{
  "model": "image classifier",
  "dataset": "capsule endoscopy frames (Kvasir-Capsule)",
  "train_examples": 42238,
  "image_size": 64,
  "crop_scale_min": 0.7,
  "horizontal_flip": true,
  "color_jitter": 0.2,
  "targets": ["finding"],
  "num_classes": 11,
  "arch": "resnet",
  "norm": "batchnorm",
  "hidden_act": "hardswish",
  "depths": [2, 5, 5],
  "kernel_size": 3,
  "stem": "deep",
  "avg_pool_shortcut": false,
  "widths": [64, 128, 256],
  "loss": "cross_entropy",
  "init": "kaiming_normal",
  "residual_init": "none",
  "optimizer": "muon",
  "muon_scale": "spectral",
  "learning_rate": 0.04,
  "momentum": 0.95,
  "nesterov": true,
  "orthogonalizer": "newton_schulz_5",
  "adamw_lr_other_params": 0.0027,
  "max_steps": 17500,
  "batch_size": 64,
  "epochs": 26.5,
  "lr_schedule": "poly",
  "final_lr_fraction": 0,
  "warmup_steps": 3500,
  "weight_decay": 0.006,
  "adamw_weight_decay_other_params": 0.05
}
Rows from block 3 of a small image classifier, named by matrix and row number. Rows with one number belong to one channel. Each number is 500 + 40 x the weight over its row's rms, rounded and kept within 0 to 999. All counts start at 0. Numbers have three digits each.
After each channel's rows are labels from the 100 images, of 14976, where the channel reaches its highest value: "responds to" is what is common among them. Only what is clearly more common there than usual is listed. The data: capsule endoscopy frames (Kvasir-Capsule).
# convs0: first 3x3 conv (model.blocks.3.convs.0.weight, 128x128x3x3, each kernel summed), inputs 0-127
# convs1: second 3x3 conv (model.blocks.3.convs.1.weight, 128x128x3x3, transposed, each kernel summed), outputs 0-127

convs0.51:481437465538554470491507507533488473520491519500451522498516454517454453474538538520526478534420539534552490438511541505469522510392482497519441492463496569536457437447510552490517519455516451414420507560549520502503490421464542560473512552519503483498557432452460557454487521522455510504447481545540580491556466527527478470444469456479575459489483512514594484520472523551475586463488
convs1.51:457488514503509504426475455514468529619552492519459506463435517407530480527498483489442496426522572494518461470512474572517490420453428544489492499507438478464489529471545493515507509429466552487465494506484498574452426464484501584512482442480469509477522487495485474447492473505474506463491447543536524436533518518577539426452515528481427452559427453511531478435489474445500448472498
responds to: finding: blood fresh

convs0.84:497499523516543489459524434480420465476494524525580532460458532467546437475570531434497544429480510605418465543445556545447517544475452435531509582493498556487524476563558495476478476505513486521428457539517523465462545528466456582496460534508532476499521446410475468530488530550543474479533564516486492460443514483511503492473519448507544512420543510515474522445516530440503478487492
convs1.84:535544490503591511500444473439428519489494527490498450501459454425495498446457478499499531442545520475608501480473514578515520438468431476437475537486475489422551520432540463532432464499460523470476481494486508516473496491495503499524494461493510472428543562523337548495493498459473440479479466533448501490510500537516424540471523459452477485480468547557543478446477517525517455494546
responds to: finding: foreign body

convs0.112:508446498503458483538499356457510415489478531446519471487405546601463478454478536448513454371470497477432429483443522513502503542468474484516493492549484512493474575548503468436473573533501475509500505503524489473513481472497482481510493432516542462536469494437507523503462486541497481457544471454498506488486534448481463463479469512531469441418449519474536507530474542429423502487522
convs1.112:487491491431482502473507477494562521503491497531512435524474493481533500485469619461605546447488477439541516435442460554492469566520502452567523502479473494446481456481509479551448545470578490473449527478528534533523582497516490557535477475512417474525527571469495498574489507523433538506419525475483516500460468425484506512521489559443546579442507482455491465492535565482524514465436
responds to: finding: lymphangiectasia

convs0.10:471532485470454507448440493518513503479548430478444462560505536598410462462436493527430518441475499453422489493537447441468493536498550420512580439533538501482449467517481467502500515515529526471465510493454509550477523493492512540534431533549527511491477508533540494506513461475439509520459508484492475498531556409479512466516458498488418503431450581512467540562421452432454512481482
convs1.10:481441469499477549483549486499501548554517459500485481476433478556487502421515509522517528512493448475463486467504535496462555485568543518568447526427518486515483432540523491517495544470499410470504434487429536468503508500412520562536460498551516457527507513556560549564487438602506578481468477481469498379476467498449515524547492506492457573456496455443500535550523543478461535478469
responds to: finding: ileocecal valve

convs0.46:541420479443455467475505521560465530466505530483463485522521528545480467514525519558475481504520490534540410460484532469571463467441495468495512547430495505526429459505506518478405530497549436493518463512475534459490479554487568495455468532476526519532496444540588462515537512465435499547534450454530575510462452501439469454490497514460484519521470368496493484515451418433492512422476
convs1.46:526467543427551536472464583474582462463552494500477425496520477473543495519435461482499458524486525559458476459473503572455506549540502540480495491429473479479563455586530530582500535539488487499547608547548491471508449552564541471594511536484518540529488457568494473545511534540518523500524527519539498527515438481479469537469544489455535533455447501522520429495500509479459565449458
responds to: finding: ileocecal valve

convs0.64:460463514592508464422503460539452460457498506507479452501536485508489444495432497501444503435428528498447493419519425503558494475531555525505557550444476435533459493492485517511465498507465523401486485575545547448608500522547517527515444507463511527464534518559490446471475494488473468497484505545439500508480571446482447533464518538519536571478458499450519511460477466515416569483530
convs1.64:429530531486487443431527447473512493522448554475488471494510574495522521447433467508480448519561465514479419511507544496498434550539528430561470472464506473515509427509542559492505533472553412494479508506455532516488500470420538485490526555495466482517468395544494510485509471549563463505466519501431529470432510483464462547505546530543482495453428517485534466489490443500437382527551
responds to: finding: blood fresh

convs0.74:495515480523454494497559555580512513561522468530536430464522463437444551522556492500431448493455539551462529485551467485533506514434490470496568490444588477506479465586505522475451502440540481506574480438447485510418447502564456498486523562433457501519511476518460452446544469562434511488530486489530505508510452488511520460534513423430470477473465490489576480499482532555486479433463
convs1.74:496485510477522478452504587514588483423479456497520544496504508475524460512483534567432542486527614505540455478475433570461511444521505464467504527490482455462498492493522485506477461468461558505546539502482496520500507443579499444552476521589547504480540493499463458526512458545530522485579442588577540514471496455462524521464506442490543452470462559466549420499489470471486595487466
responds to: finding: blood fresh

convs0.70:498470461568479495427446561493514476480511465547514600501487467491406493490462456482488475487464433548497541496520519438535546488617486546511533441500516493451504500490500556464496482509500551459520522474601422574509520492575487495491543525496475472487505477488488492560443607442497432475476459543496486431500473502565503574496532519494467465515434557412524494512489472503486465523471
convs1.70:466501483422471446465505473472486519479409466444441515499606492487477557457487471497462457533497557443477526524558506453524638532465485467529488446517493506537547465512487477463479510443502465527430510509517515497518432496512490507463522532426523513478483514464530527446485450513586429476408485445494486509469452447564507527483467477488439460460508579546506486446494485466464537572541
responds to: finding: pylorus

convs0.85:509557441492550526483478472450493468488495533508483421529558534516414498515568464464439524487450484528487471462470521443553438491526472534443502538448568444511487538541455525413460439547493499497457518512488468465514536543478496457482488484475496544515485547548551504508451485477486565433562436430470467567542512554516451464572508481525517504468491590492416535492446524424480447545477
convs1.85:466516506528402388467524462456523505563536473467487525440545506576459481567502489490471454524465461502519481497533501523480462538553481529489475489498468488620529460474488517527560533554434505554427406461469516472467529497453567505435555535500462507467490532527537479464479498550514461518485601418470486507483523478439492476515491578493491556451545469481484546501535474457508519562485
responds to: finding: reduced mucosal view

convs0.94:482481480495548591542447466459484549494497501504540441523453449487478488444538503419484505431470494446530475501540456407504521525504549512518492507453509452428482503577500555556449516506524505492524511530527429481489538538505371497492512471450476526545509457475551508492557505510408448514544504549483478543500387516506512461543470448499416517456526519435516466549507489530520437482448
convs1.94:480464541426471530444457511457505497479468460507415503541451470479516448532530530442516486494481523475517424483497441510503536489514493499469508497536536485552485520484420492520480467496456441523482566450539432474514513529471454449462450484596449499463481441624535413469535475468487544471504480525524431511429442432453559538532492582506475499449470485421533468499540507530458467498464
responds to: finding: foreign body; finding: ileocecal valve

convs0.52:469490476516516448478494468522435576503451506494506463522582552415550481420444493490456452465530509518466516508498549510485489504535569510446496480419538461468487502533471470480427518482519440501578418495490500520469535500463443454542488478433485500524435465456503454462472471479501460547499528401503482458453457429441553478498511523522472471502504450500553447530514429459509512493626
convs1.52:466438526544485553483442501548461478470439458470510528559482501476512500478453503559486509481527479443493497486457472546445452589470575541479523481473495533562464505564534468548468481485499484501503559555534545500489537484502508422547466588544502494482487477588517454554523493488405544552494488520523491473508489545484586587448476454484507507530494448433586468482511495490436409487445
responds to: finding: ileocecal valve; finding: foreign body

convs0.18:484578469486481484451570424521481432515496520477505442497456575518433451493450471469453556491485477536449536480568457510423564517420516458526485476439553430535471502511459492525501521403553470502521496526439476547474479487467457514543492450434505515528484478549541512454541496475498455498492458439558489500476462471551517517449462500514567524430433453435509539478511458422483453511494
convs1.18:491462487555437495518472512490537481435523510492503404514508527458480503505488502519515505506453427514489502457497457454465465520491477466560483463475484465534514545522499579473489488500511465464516552561478556517464448452494487522447580437509486477449441485545507514527513566504492525528459414494459564420492494480420592586529500488470501417441441414441489479471466468409440521475463
responds to: finding: foreign body

convs0.16:522486459477421517475529489489466409481487455500435414491518546511460541634486538520468533498492522505527460515534469437507479546498427475466501538525501448534401480456543513537440546527589464466470461478483518553526465480523563477498495442531468561509537448498507506541483469433448466486471481470487503535458491539514490506474509486431536553466483482483559512439451537547464469399459
convs1.16:477573572547457514468506553463545448469465511521504506474485422480487457491560527397462515527452460596484452419514488470490432489570491489546445473491541495516489416489476516542545529483526509578539481473435543460532451538478571497533555447516446497505492501515490557535447557462512504533523489482500592472480481518510449477507482490461505565557449489524473452489474515528451593468497
responds to: finding: pylorus

convs0.48:447553494580514503525519508454491426449466515502503480408483544516509492492551438505476475475493493527449564511488487572507506467479452451413539500415453478446508525499490450485488528403522494511551542479441548524433516485541463498513488450516529460502445448426486424494466475488498422455507520442427491534548477504489559452503531501429511410453503564531454495475524491512475449459553
convs1.48:558529522558546558491508436454509488520499489552478546527484586485511515482504486479466464569509489458465454512529466479471410578489571461416473510452447487514512515503402474512454485501501537502483559580446532507572559531478517545541441482447524503483467525502417547494550483502448476485539476530496527465534513626517486491497527484521636548505498484533505519495533478525458508503524
responds to: finding: ileocecal valve

convs0.19:497426517491489466490400523569402514526468436476518507517472457438550498515485520590500465527487401551415517560477450475481594434446527488517463461475462461449454487486467466510521416497493489438501456579507531447527459525528500563468487558499512498518515506417453486509523429479472508478471520548512563489483514459517472471504469511504488503487493574454534445490452469504547518549511
convs1.19:454497471494556472514540540476449533584389513495469489564426464467519511460458420536519536519521529443552506528472524479485551404519509487450546515495512480536539409500548458496518464510499549507507474511538491560472497476527476493500461473466508472498505453480512455473480532500514557486502485539541515536509508512504497580555475473436428456426537486520559447473485500415625433438514
responds to: finding: angiectasia

convs0.125:505468542558511464503499538537451510435458471514525457543482518487459500512503493512524471469564512433509584403524427451476542484466447464461520496532436447511418569518522466486447533551497468516559529490507474476504462589511400476552507495559482549527534407507575533556520525569485469541506521485560517452530483587493504502480554493528451507434447523504473479565528470511507492520471
convs1.125:530522505544492429497524506502473512461427466438461492490490584462428431477527483514473444542380424441438473528519483514511576516513530453518459509510541418565484572484479561511476523453505497430482491518459494440537506517482436480463491493533562456485475507465450566453525479532562428482493524500524444513506399467530552533492470506536528530423453500502486489487517470466454508530538
responds to: finding: lymphangiectasia; finding: foreign body

convs0.63:526471417474426494503536477498517478500464488451489535496487397493488500495570496558465536523486569501543433504500441572451533496410442487527501526461487462448462503537516521510450521452602517547438450571487499489452436487475473488491457582466516527489470504466420529377533535525465468481490454444470505494465430463505515478490517527510509471518488459510578509489449479461452503462450
convs1.63:432428515529462525465433508485571473470562531545555520476578435467493496564464479502462596506538552507465486435533462550488548443466488488532495459501580537467522447574453445521474537484507532497530485465478473545513478538540512512481475464505539470477466462491467439577506503458564498507538435490466496527569444441477518472442542479446521488532549525492558442549449499470493541423519
responds to: finding: ileocecal valve

convs0.24:545497518512445487538485482606598516500482465536491528432546441468534440511501541497469534479586481520471520531491417555475470526494544526570448516517550498543527538487456488527416484483532452517497510493478541510484483513451568573557511451503494516468517515478505560488526532561559516541411599505531495408542520588501525555546519453483459514539523509517485489461545550524518502531538
convs1.24:532507517497499466522478458519439485486476497503560504436469455459507513421438497513540494482520437499466445515480454541411538455495507480428500499510438492463467492503512576490532468428440496509448457511469518462420574519470484541457490478534509477485520516474556562483502511472423432494505432473527548512494438459487424573452512436452483444448480430579443520462493556499552439495550
responds to: finding: blood fresh

convs0.106:491527455531523534470500587542506435450471462522526469480458490518500498484471403596384492506477447552512472463494534488498447496526500534498511538464503429545512544479534510531518501463520479489558383512473539541517495486525504543516491559549529445487438489520512465570486499531467503462490443499457384490501537389487474509582497511433504512465444504422494490476479486514560540494514
convs1.106:405463521401533482508465519482548523478494464522513493516472544515582437446545481538461489569478551434491551471482444501479534463533538501503521483491496499524529497431425509412541447479522551457450458534470500495462501481495496471466533551475463424423479543472525463509517496487483479532543494541492459483503542476585474427622522464537487477514504513527493451444424459465565486534548
responds to: finding: blood fresh

convs0.73:499475458514458483465516485451494424458485507446521547463547583531534481536493513497484479425448465492439510502502513480575532483524493478516524488510463537510542488439487516402533478470494471511471509558509448421488530482569503467517497538462486524463494525586543430476442470502551464488412463514434466504494511528575445535381520483528467506589470595471461560486467530467468497536467
convs1.73:489484427525518505576511432513526475472423468576538549520552541544519575474467470506460426497518458492454495515522503469542515567484442482520511488430499475482509434520484545533484510617465436586415505512533485502500467489516505551520541535437466439463486467526512561522504491510468446492475518478449570534469519484516502546451490476474482500509545535618487587436507517479476457534499
responds to: finding: pylorus

convs0.30:511499540591516510469535515508527519545534552501514583447524462486491484429512556509552546485492548555502509546444517564503477472461468433497509503480429513393521490471576528419550529468528528544497464507476516511507525454540473519544493449500487476439519547509491509512373511485487504454489479539488549401570547541584465465522509437486494508547517559537554467456449535518458485508473
convs1.30:545511482522495513491473478518466511470509499517429489477500441443473421473462526493468497428534487482565465482442496566524572468504451457473536529517468451461534413487506484456461450482479469407539474545509485580466469473493463536554468450508463475466497525462474518500475491508458407499486478545483508469518530531526475528477578461416514493440489558548585501468505583493600499423567
responds to: finding: pylorus; finding: blood fresh

convs0.67:484525478515425471454462534448483427463577525437438534503465496565440493484429439480488502536519463515442517490490419465492548492455521450599493492493483523474517437511488547467473539501517483515504488437527467509543467492514503491520543480519500449491497470558512440418498566534431478498510433529529487444551402510561492498468531480459486493516468446499515434501496382551558493440467
convs1.67:482416484440492432518491530476540508493505490506459467492476512442547517509432446512488482504526579484541470507407512422456494510521467447608466477464488516539512497539523547477484469548460535391489563546517541575480472514507504473508449466527485473481477498505464477493525450577562527491461517498525455485416473459514520582461461465458532485461415426552524435469467510475501561517466
responds to: finding: foreign body

convs0.118:504505482529453512499505478489571446485582456514519496475483402492375476514499551476514579431420451430457493516469441448458491525541513487627496510552470529418498487514532490533443492544479484531558461544434508489453544515497497494538465427467492484454439423514465493508461532512464574485476479436487504532463518489478470524521531469482487505572505488481471529503534439539463490518523
convs1.118:494546514521502477569499496563576502512501465532475521514470507493480521472498560499583516503475528502468521452536485499462494474549547412575551496483468515417451483479546565519538521470473447485446515436549513537466610469474458580517497458429468505504447539489494430428479481487513559511496497534468535484517479425543451564584512527467465441498497434447480497542469526474476483456589
responds to: finding: foreign body

convs0.78:492542518494514441468521561549497460479530527440507422513511560542479490497450489543485417548468454503470551473509423486507548492437500488476545493366459424526464422504523412506489548507582500496491543515415525533520556553464539512490458443502521491478448418540542522468508540531495445526453514485474506450469488476577510504503551515466548488425418475525467515490520510471485523506501
convs1.78:540446455454490456460534477452483501553478519485537440499527538483478529448491430448469493506519466504453465452473465487508455509514434445495485536442455435624430501543517554445477534442509461447482491545465563437475466528433479471484514462466529453520511495508457540503512462591540532468434504454458487422495459433486542524487538462576507532462439532478462485486490454441456505529455
responds to: finding: lymphangiectasia; finding: foreign body

convs0.104:527484463488449482496497521528466499456455544449479438478488619436467469545397492519458402456520429531536556490421467533547516463457523496485596512459503435512490516535481423501463485483480477446489455483480504481496524481469575483544524502509484516460508455536583522456473491502499449491525407539452473518416555485483483438472503467473579509482440493518473538504480533481437516501513
convs1.104:491466542471479473502485500496511440508468542562516480599534565418482504520524480565496495502501481447442453566438463449496478466473574399467491502438478455588508540518538529498457483482529486486490516553488497507505512505532549474463519496394463506568485491594493504512536471527482449430482488426444508522446453470559524517480532454456526583523447555514516452539494489529504496520583
responds to: finding: ileocecal valve

convs0.13:468451461485533494530599526521490525476523523520465458485493569500448475490482501413483529465519506451541526432464508451495484606620474517499555580489534491440517484529521396553518488501458425554482539537464474483493519445495554472488504476463472480499529450472455496494526505480471468489477465488551487531462513482541582520481511479483549507492539404410479509454539516539532535473407
convs1.13:472408541446530511529537524543546538546530535492503443496469485526457530467548558456436456481472519504501534422494516528523473526640514428484526520561450535515489559487447510469486467531515466499469500412423452456512541534472527477466500459427476487509458507530508544473581587479506541513500559528482555585553524551492513571482525479468527522474518514513449473491523482575493526471480
responds to: finding: angiectasia

convs0.54:478473524486514474425493457499478464433516586430488438469502593521543516529538499511442481438486519471550441443457465521554501443486511434466514541524578481428460468558556497544469496503533476450428463542447493466585559484436549454546517495564504500536484590473451479542481474560447478482433519520442542484504483553491509484497465473471468507476477524461493468517503522525434503482445
convs1.54:517450547473552485523537455497553544567465530578521482479574433468530464515556484463527451473543528500509504497445539546571568479515495451534504507433484487533441457539559454608496539553533468482490401450489474438510511558455519523535437468536480497560503473564498493487549493461479488486505504419453474496465508466438456485544491551467490530473508538481475467490586573510519541459476
responds to: finding: ileocecal valve

convs0.43:540498455479477494537463511524441515480440528450552496451462499502581508417568501512461534455521484617494444492459433553508521485542464553513550526444531481490564483554602528559499532522488490482490498557483491429560473505455525456525522503497517499527484551434468447467479526451507376465483425478511499525477499505494540587488522450505462553525478486549483449437517480484451524502505
convs1.43:461517498446538504460466546471423504517454536489577526450552467461508495518513453506507506506531538567508506516460425506470488510503508363450545450487525492469424463547514532522495538479594470432596459514540582408460451517447508469531501465533488523519563572496513542527488512448495433513447559529466520488529510540472492525497540500510513455515536483546546496556501555512464436507529
responds to: finding: blood fresh

convs0.2:496521498517622455518489435507395552470472516478484591544513476413553484463530498496503403495460448491526476563454517510462534562564530514516509482430474520473526536532537479572445493540425405491525470434515500448517485545488510467472536526436523507468476493494496468519513466379518535492508504506502503508477425471531518546506448533530527495527530541533501467543567513513530465505465
convs1.2:513490534466518581525496559497404497492537530496526504570480522475529526481511481479510507497450520531542474526480509505461510479589495512457563469549479540484486543511441492536473514508486412448491495511552492425495596535473478385444460490480490449467436472492493478472478577532568508517438529571533481544529464484455533549493548540462460447515443374516469496528529518479493460558460
responds to: finding: angiectasia

convs0.8:497498526427551539504563623480489520568493535533549443485479536473440465495449505544512559520460488508533529526515550453453498577503529481503499499413501532518490508496558431536507502480450475424586440485487507474528519537509444528539513515488508464541437521499486441476527539543421572518534522589495517511517504405526514569524487512493560473522512478470472551519535498559561446525446
convs1.8:524395490503503567456524546525513440514451484500484458529497485463500538510483554487482480539480509489484481512488451522514564497487451504440524527487498488495494496565485448468476415482472497477545429498406493429497488531501446420484532536582492457501485445524454543442459423530513507531506492542504419505464437384463537486534504489457428472604469507463469467490484454472458417479515
responds to: finding: foreign body; finding: lymphangiectasia

convs0.122:509472514492531422467454413486525549444467472502480533610542484405514481465478454440507540481523539542507493429441433534456517513529533479519516485521510510444473437559499535621478543507444501517449530541529451447526517540455546444493485539468519509526509499515450454522522494533446458505501428453474515470548546614512458509476540534466462468458532475530498494503532472477461504487429
convs1.122:459493559499541530488507471505480562424482501511527549512519428511546478512514436444468461542468495536482545533461556448471495522538556475555471521506559504558527485506562506558519496528466492582505497446539499468553590544427501471484498471551582507520517449501535472492547471496515465529496659487500468506511547427491522499514431532519508565477535455497448409549448521501495495510545
responds to: finding: ileocecal valve

convs0.40:465548406531485461513450529412542513592494386490503487432494450491437500543446492496524494486457511481529565463504453490454432514532470533435501458487517486573424440449456545447512532486570526519491484561507495492437538430442470579464501527497489549508463492464485456467478485454514533517475467500538496444555523516514492541462526527532455506498558484528425535484519553558491469545506
convs1.40:551484550585512472511475444468499535515419420487493542472517481621456503500477509516540464539476451504516445502499502463467395525430471430525470513525544501449515529510489512490552430502439551498496415521459475461492507505509506569541472443520563481489532511448513540406491422428557456450543513495520554504501533502550479473440478496523469487503480476498456518515511521471551478438572
responds to: finding: ulcer

convs0.75:479476473532417570476490514473553370497516474471494518549535448460402484501435508452524487466508463462452497541482411547459507510449525481559515456495542468470532418526523551451495485452476532444425512507499448535476515486496520556488480472504453523544470582543469468532545489502414509488510461471446476501486502521531483512582513503445457500469437510548400497510506486524419490500497
convs1.75:486459491494508600519485469464544500443535445504446485513498510540471567479499469417530486481489482489468494506527463491561497441553498515533506527458535472485461476492466467507547489483462466486445540416444445513457501463456425557509515474603419467473504491495424541488479425596492552509444440415454539514449508473497466487560505557451484455538451548431471509551463453517501493509485
responds to: finding: ileocecal valve

convs0.98:543444501434509524534488572555486524496473386507521511470529460476458430495512524506530508481491542445455509435482474492505460530490505498500429462462440512522489478506433490527518532530463482467447480386455509513480499552480451520479496526475519480441545423483538496484499543545481458468455500574522580550579535586449465485420521478541410498526465500461542465462529505485421558497480
convs1.98:440548525617501417447527441443520509483438509512467477382547489482457481478528547462488495500428458477529446523500494537520513474542486482446523501453459475463449448484480567573446568416485416499505484460467474532504444462473487579497486492519470477506507457427537468590455465502547436492458508560527491447500530519519468502452503528542532487488473473507475533496525489501459533479550
responds to: finding: blood fresh

convs0.88:534534506502563434521481443609425571456497506520524482496461479522513492499607448508456535512546510480525541527529452540527444442564511515529486526515446520468483515454460493498498422437478574577508571497466588477546486541440505479441451493513556511474543517556500583555504479512532497497538493442554458445485541547480489475538477510440493484433542499529454465463498513478519537545513
convs1.88:474520515380527480489479473486444486439466482506494497477466436517441469488494452476481559464559491489528577524435487440503422464470496433450549563549460476452475516518481499472404497503436500476500447551544513503466498499495515476589508472512530590517527503458541575535521510446478460547494522449551394474467552505491472502483544484472512466439475444571486472504536487479580494508504
responds to: finding: blood fresh

convs0.115:482536549553513507445495511487481481487472520407468446411492463557573490436526485557462508510512530556546460476520546543502494569389471536445499506409566488500495475541437479473454523499514480523453489458496529469506474476478542507504480484458477485476442467454510463518516511456447446478494502502471512466415423497500557519435416489480451505483469501437560480446499447474466519443591
convs1.115:448524528481515531406498475551544450502464513497455465395526459444529511509506445469494545485510451557514500535547507515537469512511509460470485444448450570493525439528496477627445452526562530545511561510502585479501458525464481482496478505533505488500501462537464495537584487473529524450481481526547521478559505538477496500446496412468564476481436470465586459442518489537432441496474
responds to: finding: ileocecal valve

convs0.53:474472556527548488560524508495457560488514478529490503507426457465486468453484467516485510543427413515515493509550491445463488475558444471485576468414520532463558518429538476442552523535481508556515498431459496517525527450472512522491482505476501508531447500530486518493477563532513517477533555551446457561623458445487436555473457526517399549531498535427469539484462458548507454477491
convs1.53:461413495494427482488517511490417457455530489469497523512527511533514512476505511436490529461454479460503514468602461512525469551460474543509461555459494571465472552503440467445514546512413511527478407490451496471526522465511453417438520489590586458491497465473478514516465495514561553542509475557467495487486474477459435460509520490546491474538572529429468586546511450496481455468474
responds to: finding: foreign body

convs0.66:495526531534495481447429550546463526457526467460583472507461490462625416471507476492384477544476550524490503436497381575427476444523505489489500495452461441487429506489441441502546502480462531484460430531549499503509499511420525516509490519517531475441506467519462551463488522522498512487537558527516462488511592480518468515454469538533441491449450501488551505504487486522504536506520
convs1.66:503514524561486508517484519464497548487454531486457406458423493460502451429482453490464482486485496479505453545528482545460485444486512496561464528434523488545438486488427535484487492527510437447430447537521480564514501516439439422443439446507498535520534447439489521515470468471606448496428495535434494467516439493544450509494504507552526550524511544522516453502446543446574533443531
responds to: finding: foreign body

convs0.110:506503470493534508494617474455512521464478472493458502535495459551471460485494503548565488478542489422526449511485555431490455575512523468525449457437442477496478494415539599477492549476481547500533491534505544559439442518536459456464512540525521498527468526507583482569502428443462551451519539533498503504515464480455486477544463503513571458440503490533411482461472511531489486502605
convs1.110:538577411470534485461474493539459543526515462469489450440541534453511479474472505423543520500505511481509518479468510494494436480503491503448503501485495570458454477480497540471461449483495451487505586477537424485495507511512462577586506483606465476460446539497501463516476501553468492548527520433457545490454544448459538521522521531531525420524417391439535493449584466480479535490526
responds to: finding: blood fresh

convs0.87:563557557475423450530561480528437555471477431578494504446470494530475464507490507529468554425484492441510593508453433466508418576452534470505497477543484484553556414441520463524502533511473519525552492473478545494554506522457459493458467444474504478482534520473510531451448465563482483486523528531554527489470517547460417533452511452456466494455530485551469472452487529570506469458491
convs1.87:550584461509462470507566480474515458453460458470523458400498551477511532489480537429497537466479486463500451527502496477443493478522489410474527451543500498456434429508436567452472498509501452460583500506446528530474472479454455480526477419509456450461503482481514599550482517565416432537404477524528532503478534533502507501490529498496478463473441420546462496517523518460450507485517
responds to: finding: blood fresh

convs0.71:547519534506454453474469492499485520528564456482544431538494483550499458476515567550500503505516423485566497465479452457500558532537451521513444531453527588469468554509511553494427576494596514508565466531487504569517472550447433516440488486537482532508504511521507446559517471511559535496499433499510479510475450528469484530531539468506448578403499473472439473486502493486588411472497
convs1.71:492485507493459457498505495533467495540543469511453454493508421451511492462488528537465437517513524458502516452482504532438575488558500460565505507489556509489454449522472549455481565520513496505490463501489538463549493547481473505509495450500600465578409542479538523531480489541548498497481567570437417466515459438529433514594489476435476478449491391441465554481461552468470500458472
responds to: finding: foreign body